Weights of a small self-supervised image encoder: trained on photos of plants, animals and fungi (iNaturalist).
Rows from block 6 of a small self-supervised image encoder, named by matrix and row number. Rows with one number belong to one neuron. Each number is 128 + 24 x the weight over its row's rms, rounded and kept within 0 to 255. All counts start at 0. Numbers have three digits each. After the name is the row's rms in percent of the matrix's.
After each neuron's rows are labels from the 100 images, of 14976, where the neuron reaches its highest value: "top examples" is what is common among them; "colour at peak" is the nearest of a few named colours to the mean colour under the peak. Only what is clearly more common there than usual is listed. The data: photos of plants, animals and fungi (iNaturalist).
# fc1: MLP up (model.blocks.6.mlp.fc1.weight, 1280x320), inputs 0-63
# fc2: MLP down (model.blocks.6.mlp.fc2.weight, 320x1280, transposed), outputs 0-63

fc1.536 083:130155080137120126114130127121137162146123117130127134136135165116124156125135162130155103127127073132147114143126124141109072151122066131148118132148133155062122137147135167141127061096127155
fc2.536 091:126143127131143136130140101128117121127141129127070133128131110127124130154125120131100094137129125169132128128130129121140128123105129139132143159158146157158129145115130077167127138166117124
top examples: order Charadriiformes
colour at peak: grey

fc1.321 096:099125128136107101174122119113117120130118128092129121128104127086169117103105126117117129138102128057129102135145121124110128125086128119126120172108093115082117127128118127129128128127153132
fc2.321 084:106139129128109123135126141179153081130120129122127133142109128162122041143101127133179169153132130116159145124124127130116166116144133104128109143100126117172119108140083129139112140097090137
top examples: class Aves
colour at peak: black

fc1.336 085:129135121135129101146106103124113130164128129078129124128141134092135152120122120129127097130124126114155125182131148116110119128114124053131128157124107148076127128124124125129112115098144142
fc2.336 082:127134128125117209132128143130137125121122128146096130037113131154126125142123120128132133124107127110045135140125135086205094108161131152137126130127201128137129125130135123139110108128132118
top examples: order Lepidoptera
colour at peak: brown

fc1.190 080:094158109179097129087123130106148186127123124141090146134118110111116171126117122136150103122125073132163120122119128131105087124120055130140124127146130137132125132137130175142124125101126129
fc2.190 120:104128124127130123078153131133129115097166134129129128128101182125095118133131135139121140117135127095156128126096134124142178124126185112132135139138136107166142134110126038147144132136053127
top examples: class Aves; phylum Chordata; order Charadriiformes; family: Laridae
colour at peak: pink

fc1.672 098:116147060142108119123122137120142156185126129129087095129110130094128165107096128125191122135098064099131104115150130125115113117082089115127086122130136094128130128167134142182122123132133116
fc2.672 080:131158123127125188134106077145131128121200135129137117141116120177125127159131131131146152114184153169138144119116132120140154096140175151121121189115139116200131129138097092133116138165131129
top examples: order Charadriiformes; order Pelecaniformes
colour at peak: pink; white

fc1.92 092:128145080143106120125109129123126147139131135123119120132122128103132141116115129127158098126094080129132088114124143132123125108113100124133097161125132126109144122155126147143122127122132155
fc2.92 063:136137104143135152130131137118132125131195129129127123132136129167131197147118089130097110113171133165143133129126137128113150116128137128133100131149135105178142127197100041119115145160115101
top examples: phylum Chordata; class Aves; order Charadriiformes
colour at peak: pink

fc1.650 076:191143128165166116126127110120095129139120118097139131133191119123123144128108105130128078103129127132149126183115130124128126127129125044130131148115089147124127128116117128129125121129130160
fc2.650 079:124181125106134235122120140115132152120122120165081120071129128150121131132117125105151134102105122135024127128123141107163033063135112178139114129109204151128136159130128134159103131143136108
top examples: phylum Arthropoda; class Insecta; order Lepidoptera
colour at peak: brown

fc1.204 064:126186127127124128126111148125186159167118128131082128126119083118128137119101126096194119154097035086128128125145136119131068103113072121131127129089129126128133125176131142188127115136157125
fc2.204 092:110153127163103051127129037126058163130128130129148088099104093128127170129097120115132084090128179126096103130126117128121144109127123114132115186130132129130133101124088133147132126119127155
top examples: order Pelecaniformes
colour at peak: white; pink

fc1.619 087:090151087179076133101125129083153195127124119136109147134128111098122149117073128140156127126122109128147124124121125160120090075115109129145088125136128132134142130156126161134131129096125128
fc2.619 107:132136125123130131087162125142129118088180133124123132131124176125092124130130131168121127102133127083155128111063145126157175119123160120138142142165160113193159145128115044151128149146073117
top examples: phylum Chordata; class Aves; order Charadriiformes; family: Laridae
colour at peak: pink

fc1.360 070:147130118132124184127124144129192130173127116140096119129121084129130138122098129126173122172128075109127128126155128108126071068118100176125125128128159127142125128170114183136121126133126120
fc2.360 111:103132127129099036120116109132119157136125137137127127127090110126109141126122131128148125070128177116131079131133124125124150131125124037128128142128107095123143108129128129152157128105118136
top examples: order Pelecaniformes
colour at peak: pink

fc1.320 072:125170124129121120128114143095152160187115128120099128127119102111129152109106125076179116162096031079134116127150143094132067113118069117133122138112128125108133124184128160180122114138146126
fc2.320 082:122161126162101078124140028117065169126148125123151079091118100134122177131091123109128108086123199121089124129123128140131159085129154128131120170128137128139139099117088124150134128127125134
top examples: order Pelecaniformes
colour at peak: white; pink

fc1.462 091:126170090157115130123128130127135167154122115132098131136130145091123140130129138135154127127095077124149097128128127128094074144126089131140122129129135137101121133144135149137126095100127148
fc2.462 090:121149124132179169130139108126130121128152126129076131129154106127120126142123124127121108129150127193135132127131128119131127124134134162130128166140148171155130156127128047162125133160101128
top examples: class Aves; order Charadriiformes
colour at peak: grey

fc1.222 071:129132090186122130163120122090088128136125124090158132134128126099173130124129117098126071116081128100151129108128128115110126127123128096118090161100128124087086136126127146130112132128165148
fc2.222 086:130143124110132127137093161158147137107132145156067119122111141189115062147135127127222115106142126133132125129124089123132133134161127085127127105132103092129123127126134032161133123130126100
top examples: order Lepidoptera
colour at peak: brown

fc1.574 095:127151093146079129119127131113131138138126129128125125136109122113121133116119125134150114118092095123136107123113128128119130110121101130137074152125129116118135115159114140158127127128124153
fc2.574 079:140132116163152154133110131120131118133181133130107109128126143142124173136107102120105101111180116128139120131119130133131142100131124134132122161140151128163138131196109079115109130164107118
top examples: phylum Chordata; class Aves; order Charadriiformes; family: Laridae
colour at peak: pink

fc1.289 065:158143132149127073115129100127077129120176113110149128128141121129116130128127120128124100080126152126134108130097134129118157153128131041134127171122102104110129128123135105128129126139123175
fc2.289 081:131188110123128193126117140128135190129114138134060137071135129128119142118138116127172098064120128127084129124128128125128097086073086149129104128129217127139127126179110128162126153130136089
top examples: phylum Arthropoda; class Insecta; order Lepidoptera
colour at peak: brown

fc1.31 099:095181096166125126127129141115138156193132128116095090113120128102153173105089129108175124142087058071115099113149146124128112102092105119121088128127139105124130124172117152184125125143165117
fc2.31 085:135136102142118122128119085130129157116202164130132103137115123127154152130129126136129159106142147184162122108119141129101170116111167114126055216129155114141137116128099108139124120131141134
top examples: order Pelecaniformes; family: Ardeidae
colour at peak: white

fc1.726 059:127139125187126125119127132130125130129200128053127126127144105128125157128123149135132134130128154129130130162129128132114139129126139071129127126135128105129124131081127054128155129152139119
fc2.726 090:133212123135127218136134125129152133124030117124133128140145120124126124127125155128214139139115107134128130134116102129145075128128128225126131119125143223131087128189134131136127118132136125
top examples: order Lepidoptera
colour at peak: brown

fc1.483 095:128135127176114132166110112106125128158127101082129121126135126112164127109079140129125123141118128113128125183147125127120110080076128127128108161079111141095124124124118138132133099127143131
fc2.483 078:117141143107131121117141131160131009119067144141127127155125136176117091184116116124142133186219091139146154129123145120069157127180114120127119125125108132126115138148124130126123126135111143
top examples: order Passeriformes
colour at peak: brown

fc1.730 104:092147086147114106125137133124131148156122138133102113130105130091120164128110126145158124130110096122138106121131134128102137110087092127150107126148111107134122130129131105172122127140125117
fc2.730 080:129128130132148150147110124162130121136131132119137118135128132218114129207124127099094123121206136208141126147114128113131134129157138155126131175125139137125119138182121118101080129140117152
top examples: class Aves; order Charadriiformes
colour at peak: pink

fc1.414 067:135140132141122059126128082124115128125166117103148128127130120104127137126123121128127103091124143121150107133113138128121142164109134055135128161128103084075137128120134105128129125126131158
fc2.414 078:131184108129127198125121142125134182138125128136064138069130128124124140119133111129166094065078129124078129124132131124139110061075127145133116128137198124153132126153101122164128153144135085
top examples: phylum Arthropoda; class Insecta; order Lepidoptera
colour at peak: brown

fc1.329 085:107144082149113131118131132107152173146112116143093125136128134128121149129119130135130128128106083128141120123127140129101081131128108139148078126141145131116133140140142163127123107098124142
fc2.329 108:128129104150166131125140105132129126110166135122108131130128124119087125137133132133126119128143128133150124128104129122136154129120134129133144152151146128160134165129129060149129136147082128
top examples: class Aves; order Charadriiformes
colour at peak: pink

fc1.464 049:122133130127123110155128198121149136086125128145067177130137125128126108128126191128228138134126131151136128128074130128115130132125128091148126128105114115129120130130122087145114129116188093
fc2.464 080:137106081115124129131124131126117132137122130143128158126130130127151143137173129133000114131120129129129114081134104135148129130125124123127135140161140126140126115112128125070138140124255117
top examples: class Insecta; phylum Arthropoda; order Lepidoptera
colour at peak: pink

fc1.547 072:130137127098096060128134129134100125128121100141127132130137143133143101141136129129127115125123081127115128105126130098117128184137097124129128153149158128109124110164136137135110116109124180
fc2.547 135:129167145138138127093128126131124131116106128136128129126131123138126109059086158129202149108119115112124121164114103148150122114126120128125112144093114137121119132145091145167121126124128130
top examples: phylum Arthropoda; class Insecta
colour at peak: brown

fc1.244 059:122159122131113127181128155101156128129135117131107127121121083117129104127120155099174126130098128117121128101129130103121123117127135116129091128100129117122113117181121071217132105138211083
fc2.244 078:116131123118123113119162126127127134139125127156124121128107102174126150129119127115033114139128131127123119110124126131123131115133111125134124127167135135134145118130091139130131134121238130
top examples: order Lepidoptera
colour at peak: white; pink

fc1.767 092:087152095158084130118115124053131132127122139130119138143096126118118124128110121135162107097113090130159121150128124130122112051126084127146083141122127128113130128158126134163128130101119155
fc2.767 092:126119065153136136131135126167128114111211128105131128122133250129122121130124134144092138123129114118139130127114128154132150127115143130129138146146152124147135135129122095130125128137102130
top examples: phylum Chordata; class Aves; order Charadriiformes; family: Laridae
colour at peak: pink

fc1.737 083:116148091142111129118127127092158191128122115148087145132130129111117159129131129132141127125127104146144126133118126149096077130124073130134110126142125134120116131153136124139126114105123132
fc2.737 122:113124126129098109085170113133128100100130135120124130131079131118056108133136134144127130126135127052154123121107128119141163133133158123148149149155136109166147121129134077173130137129055128
top examples: phylum Chordata; class Aves; order Charadriiformes; family: Laridae
colour at peak: pink

fc1.681 081:149134121165130128156068115115107138178147125069133160126162131093133148115102129126129068129121126123132122175188130124143112076085125092125127151113128157126130127128104140130134119150132155
fc2.681 058:128131129096125130140110137136136074123051137167138114128118128154122128152130117126128144213154136124129127130116135061130127130188131120134126128117121184122111125131130123137109119127128132
top examples: order Passeriformes
colour at peak: brown

fc1.202 099:095168101152074128109134126100132154153128129138103099103094112122125151111096127137149123105093106125114114127126131128105116099118104129149096152144128093124138127128130130189158106130119117
fc2.202 089:130110119161178150128065130132139120123129129126126130135133129151111125193127128114130095128185101130154127132128125141121129130141125151123129179128140138134115139196130121115122116128107174
top examples: class Aves; order Charadriiformes
colour at peak: pink

fc1.249 092:138139129163125125147095097114112136145144099075128138115149122097128138117080139127132086128124127116128121182132131126132121070079128074131123139108108145130134127116110129135134106135133129
fc2.249 076:125136172098144155120128113138122107121067137133125128153129132195122113167109114124128137215165095157140129140107135126134117100172101164132123130119095185123121152165126131133109120150124157
top examples: order Passeriformes
colour at peak: brown

fc1.327 071:108128119176113154132107098131129124157132126121131122126124131123161137127129110128116104115118128131128127130212121108150127086126138141130114183123136158137124122127132132129155149140115168
fc2.327 115:138123119121085111148126143134129129127143134140133160118135154097178127133170115147084131117105146104132128101141098099139138166139163103097146156151138052149113068141161093132135121124160112
top examples: order Passeriformes
colour at peak: brown

fc1.259 096:121163066145107115127125140119141167186119143134094102122115128083126150101127126131185124140118079093138107116129130126094124093070089125129095125139130100129120127147130125177118126128127124
fc2.259 082:131161130126180177133112102156130128124165145125135120145132131203116128181130128127142140108194138188165145132112129128135135119150142142128124186103142129164123172156114109132103133143119139
top examples: order Charadriiformes
colour at peak: pink

fc1.467 095:100151086154109129130105101102127141145129129129134133135121154124127124128117129114140118120094104128134115146127120144112107089126099117129087149085107129112110098141121116161127125115126143
fc2.467 085:151125113145125144134106114057115133155172100112119131109136179121133203080128110067056140150106132123114109135145130150120098130130113128134093116132129149120134110143117128114120102128123132
top examples: phylum Chordata; class Aves; order Charadriiformes
colour at peak: grey

fc1.243 099:114157066147096115124115133117136155204126135129103100128114128093130168103093125134178121132085080107132094121160141128115119109092093119127093132136131106123132127145133135188123120132141114
fc2.243 074:131132125125128163142103068147124121124181130129141112137124113200123123151139138121154155113198152187136137125120128124131145120156164153121119192112134119167129131154100085131108137153129130
top examples: class Aves; order Charadriiformes; order Pelecaniformes
colour at peak: pink; white

fc1.161 081:114169122132114123132113159074159181165129135125095125120122126111129134121098128083194122140078083073123113125140136129134085108115099099128099128090129115095126124154117126209130100148155120
fc2.161 077:126171130141109079125151031128069176120171112128150099104110083162128185128121125125127101093134158120080132118121131133126133106140157127129123211133145127132138099123096124137125128124133156
top examples: order Pelecaniformes; family: Ardeidae
colour at peak: white; pink

fc1.116 085:128130100169126122173089123096128129156128128069134131128128156095165132118121129107122071127112127068134090127155136125122118112107126103122112147109126126093108128124122135129126097139137137
fc2.116 070:126137133091119128164140158152153038130126131153069137128116153179120018128129127129193167182146132125131157128125120134116130138179137093096114115126081115132084125125126053148118137121113125
top examples: phylum Arthropoda; order Lepidoptera
colour at peak: brown

fc1.177 076:127130090192114128207086122110128128161127119085151132127129144081160131103125125121124106127112131080138123126135127121133122117097127117123111159102127128113099124125120150131125104125130150
fc2.177 069:129132114107128125184106157152152055125105146168084117124098143192116074157132122126183124131168124131131125128124111080127135145177128123107127112133121121135074117139132093143126127129117127
top examples: order Lepidoptera
colour at peak: brown

fc1.297 073:119160122126114126182129138111144129161129119108101118128114119113127123111112141112186129153120129119139125105136132097115128120123130113131107127102133124119122127173124128178105128136184112
fc2.297 068:115134124127124122120147124127131156124133123163126089118076052195120188129089127088135129138159146119102133077106125133097126100141133127134124138136142136128152130134043141131130130105182152
top examples: order Lepidoptera
colour at peak: white; pink

fc1.137 061:158143129131125108115085088122115128128176118110145165120133111129125131127113124126127109084128140117130129186126142126125127127127129051139124165085075111080130109121124112133147123108127145
fc2.137 095:127207123148125211126124130083129159130100085128130128129130107130119134130103098128161129111074142130096169126127125108128039092131131169123112127130155130133123128127130144172131138131132119
top examples: order Lepidoptera
colour at peak: brown

fc1.727 093:108159069153092117126129136108143162175122138136086105126107129099125154112103128132169127142113073110137109125130128128092107095096088129129090127141129115128120127133126120205124114128127123
fc2.727 086:129161131139185183128105106147126128119161138123132117137131134193106133167127127126136130111176135233140132134116124139132127122146140171124128193111148131132117160161118105137109128136116145
top examples: order Charadriiformes
colour at peak: pink

fc1.39 066:110130126110116121163129172128169129129126121132104131131127125121129105127116126103213133155116127133125137116137129116128127124124131122127127127070134129118114115160135099180110127128155113
fc2.39 098:128142121126129133130123131110127187176090106148116120117129082134128172134118128089054103157149108129112101131126123130126114114126079127129120163143136174127124122132083152127132120105215152
top examples: class Insecta; phylum Arthropoda; order Lepidoptera
colour at peak: pink; white

fc1.153 094:109126128147105113176096110115110126133124124095129122128111132084171125107110126113114129135112127070128121149144124126111127106098127108126119161101108120079124121128122129136129128135141132
fc2.153 080:097143130127113115130133143166156067130126127128126131153118129150126027132108128135164169170136129127164149125124127135109155117154130109122108136110096124159120119144091130138121140092108145
top examples: class Aves
colour at peak: black

fc1.201 106:103126115155125079157120104106095122129126131095130119130102133074185118104100126110126097126124122065137117110130124126116126126104126061126121171118089084093128129136101132145122137138153132
fc2.201 069:121130131169113201161131144126153119132122105136141131138126125118124064111097133135136185245106133105126150140131107138130115084125153193116120157119146143189114120195089129127093121108102139
top examples: class Aves; order Accipitriformes
colour at peak: black

fc1.454 048:109141125125119126151128161119176136117126114161068146129129114128126093128125179118231129138118136145127130091101129127117129128128133110135124127096119114129103120151116073199118131118215098
fc2.454 078:132122105112120119123134132101115136140121128147127140127134120129136147138134129129000105138122135127126111108130118133135127130128116122129128140168133131142128118125127131108131132123255119
top examples: class Insecta; phylum Arthropoda; order Lepidoptera
colour at peak: pink

fc1.546 056:136138131141111120117128080127067119126200120130140158118129117128128127127115126128127127076129149103128128194126134128127128129126133088144127148081075095119133112129131080132177126105126130
fc2.546 093:133204123129129171130121156126167172133079102126127131152132109128123135127133122145180128119123133123130192123126110120119093111126128140121123121130129127134121129098128134179128156130133117
top examples: order Lepidoptera
colour at peak: brown

fc1.136 046:141137126124132131169128132130134144123159120129063131129132107136124125131129189128215128142128126127127129099073129126121128129129127129139128126105126120128129132145123097140103130121255080
fc2.136 090:113127124123123125125154160130122130139129129144128133125127130130172135133131128129000116129128143133126133062144115134141128127152139127091139135154129130155127120114128128107146136127255118
top examples: class Insecta; phylum Arthropoda; order Lepidoptera
colour at peak: pink

fc1.575 096:080145078163102130116128127065137153132125134128116125133117124119122135124101124130145119095085087130152111143131128140127121091125100129139070135119128126125138128138128139152128129117127139
fc2.575 086:128123077131154144128130131127138122122188128120107122125127203136108127130121131128122133119148103126136126127080133136129130125126135134133129173131141135139136138149118111131116123131096128
top examples: phylum Chordata; class Aves; order Charadriiformes; family: Laridae
colour at peak: pink

fc1.167 084:162138128148120110141116100123099127134151125086132129129152119093137139122091120129130091120119129112159115163128136121128123123110126084134131180124084141108130125123125110130112112128157156
fc2.167 080:128144123107128242125127135120129129123115130151075122047131130156113128129130116094154129120113129127037129136128142115152047104131116177144125125126227127128131139159127125145125124146126100
top examples: phylum Arthropoda
colour at peak: brown

fc1.251 084:106164117099130110118130140136129129128130132054115124134129121136127153127128120141149132129130083155156129127088227095127126124130102127232129154125127133111174120151129141127077130076129137
fc2.251 117:116114124150129142130162111109116112115169118101134071099121126137137115067128145092102144125105184132058125118130136123120135128203252127128120129127124119142154126122120128132129128187132124
top examples: phylum Chordata; class Aves; order Accipitriformes
colour at peak: grey

fc1.692 077:178134121169176119125128127120126132166124128096130131129161118130116166129114121132128112118130137129152128209127129117120144126129128022128127126119080111123129129115102089128127129146123144
fc2.692 103:124203133129131245122124127107129145140085073141116109100129130138129129129099131108162129124102096135044143129115127098164014081145115206129124123114188188128125149144128141160096097138139120
top examples: order Passeriformes
colour at peak: brown

fc1.111 091:117156077148109118130128128102128158171127143134093125128119128101127144110128129131163127134099084117136097127131128131102127115105091127133092127134115117124123120127118105182132128134127124
fc2.111 068:157133133123214136132097124129127128129139128117131133138144150169114155127131117096108110123169140220136125147127128134113128144155132142132128163118137142119128146180125118131111131128112147
top examples: phylum Chordata; class Aves; order Charadriiformes
colour at peak: pink

fc1.13 067:137123109128125161127124141123182124148119128138117119129123090124127137126111125128176118147128081126130129127137127110123056082122077150126125129133158128146122129167119173148117124128127126
fc2.13 112:114151126136064036127117102131108139132127132134133120128083112125120130123115128128143128091128166102131088130129126127126169128125125064127126147128121115126142079128125131179153123101111185
top examples: class Aves; order Charadriiformes
colour at peak: pink

fc1.36 082:090172083182086129111129130072144177127124119133111152135120130113119131127118125137155110127124074128152117127125124134095086112126087130159090126137129131126130124151128167134139118091125143
fc2.36 103:129127109130146133116139132136131117102188129121121127128127182125103123132130146143112129117130127114147131114078132125141165124103168126130137153146150119184141151127115008136128135151076099
top examples: phylum Chordata; class Aves; order Charadriiformes; family: Laridae
colour at peak: pink

fc1.472 059:158139132136130088121103067121099129127134117108153141121138127126121146125120120126126126103134136130129129183125140125125124128126134075143125142117083123088131120118127120127138127114125170
fc2.472 088:130197123138128191126123132111128168125128118128130131127129123129128135130121107128164114092066142131086135122126125106143065095130133159124122128132173127137127127128129126180134135133140089
top examples: order Lepidoptera
colour at peak: brown

fc1.443 109:126140099137140119150115132062128168168138164101070127128115133119149155092096148078156097129072071105131060128155133129156129115128096063126085139100100123093133113137111120170125128149157114
fc2.443 060:145166114125104106113139106122133149115181152132128063140099073139140130111147066143133154122122160145131105127137158125125178070139164096128127149148156103177175103124121110151129146153112121
top examples: order Pelecaniformes
colour at peak: white; pink

fc1.213 070:149140109135119145121115130103157162152123123152086132128128083119122131115092127129147107130125038128137129127137125109125069056121057129125119128124132136145125125185060176164127128125129129
fc2.213 115:103129126128060028115118102130102133129129131135132127122092125117120130124128127128129129085129191080131092121133127128130170128119164051127124128128124089130145069126128126169156119127097147
top examples: order Charadriiformes; family: Laridae
colour at peak: pink

fc1.640 101:115173100137095115126118130107133165190119128138092117116121128073124171118125128132149128121120086115130103119128150128097131119089074129139115127140130114107120129134117125171126127125124125
fc2.640 065:140123132128166190134134111160124128160133131140128119148138133208108151165126120131121105120168141223141124156129135120128130130170136166134131155113136139136132142158110115078099132128100127
top examples: class Aves; order Charadriiformes
colour at peak: pink

fc1.394 077:165126123193154132143120111128100129195144131090128161130162123137125150129127105145127107128138135135152130205170123119128136063130126089119128145124115126131132127128079125128133148149120125
fc2.394 072:129198137127130176125113127108137139133057064149141099123129125133128130128101128115140137218107112135048128130118124086138000108158112183125117124105135189128117130130126151153104079126131121
top examples: order Passeriformes
colour at peak: brown

fc1.158 052:128147130146120130155128128129128141127181123127118134127121116118128128128128152130184128137127126113126127113101109143118128128127126130131128128129128126129153150127132125126127128120245125
fc2.158 098:091128127140099126129173149134131126139129115133130124123123128129189127134110128123046142140110147134120139071200126128162128110167173138121126113127135133163128112127123131115164125132176125
top examples: order Passeriformes
colour at peak: pink

fc1.534 069:096131125126118127171126151107179124131125122128108123128113115104129117122110145099206130166092128096127130116140132106123106124126128107127121126122135129100127126178131101172126113137186116
fc2.534 074:102161123124128133119145123129115191135119128138127119132100069196127214143096122099135101142147113129124117131116125130107121088127102128134119148153141139127135128135070156128128130109185139
top examples: order Lepidoptera
colour at peak: white; pink

fc1.706 071:136138139128132122145069128129136137129095126158088168126150208134129083128128125108180128126128091108159126129118132129122038153129078125154130129083084144042088128129161130149111120070119132
fc2.706 135:160127119103171137183100104127115130127083143079133140131201157123124120135142146073113100174140107164117127137126126123130127178124075130127136145148138190127087131139129128129106133123136133
top examples: phylum Arthropoda; order Lepidoptera
colour at peak: pink

fc1.725 102:124139098129108128129101124102092128127128146135132128128113133126167121128115139082128084096082088128139072123126124133158129108129096095122085171079122119106109067156129135161129095115142167
fc2.725 085:136120109174107131176117089142121129146129116106142106109126146132175125166101129121109137215162132116112125132146114151118124121130121141099107114123134131140085124128115140087088104113141126
top examples: class Aves; order Accipitriformes; family: Accipitridae
colour at peak: brown

fc1.573 097:091125122130096109161127114112128123144123125088130110121099127087165118075094126124122113146114129056129128132142123121105122115083128102126123179122096098080125127127098128133127128126136131
fc2.573 079:098143130127110119132131137183146108128126130119125140144120130172119032148112130136185170157134130127161155123120127133114165121149131108128105132110130122160116107141091129147113144099101137
top examples: class Aves
colour at peak: black

fc1.209 107:142135095150127144129081129085107138127131128133133131128121147127177117129128129093131082098093086114130101116132119141171121105124099116119079166058128124098094093146134135164134117110138162
fc2.209 112:141127087156121177162103108149119125141125124106144112113131171156164124170116128113123127165160133122112133131138129131151118097125117163113113132118165131166089122127113135090090105137136120
top examples: class Aves; phylum Chordata; order Accipitriformes; family: Accipitridae
colour at peak: brown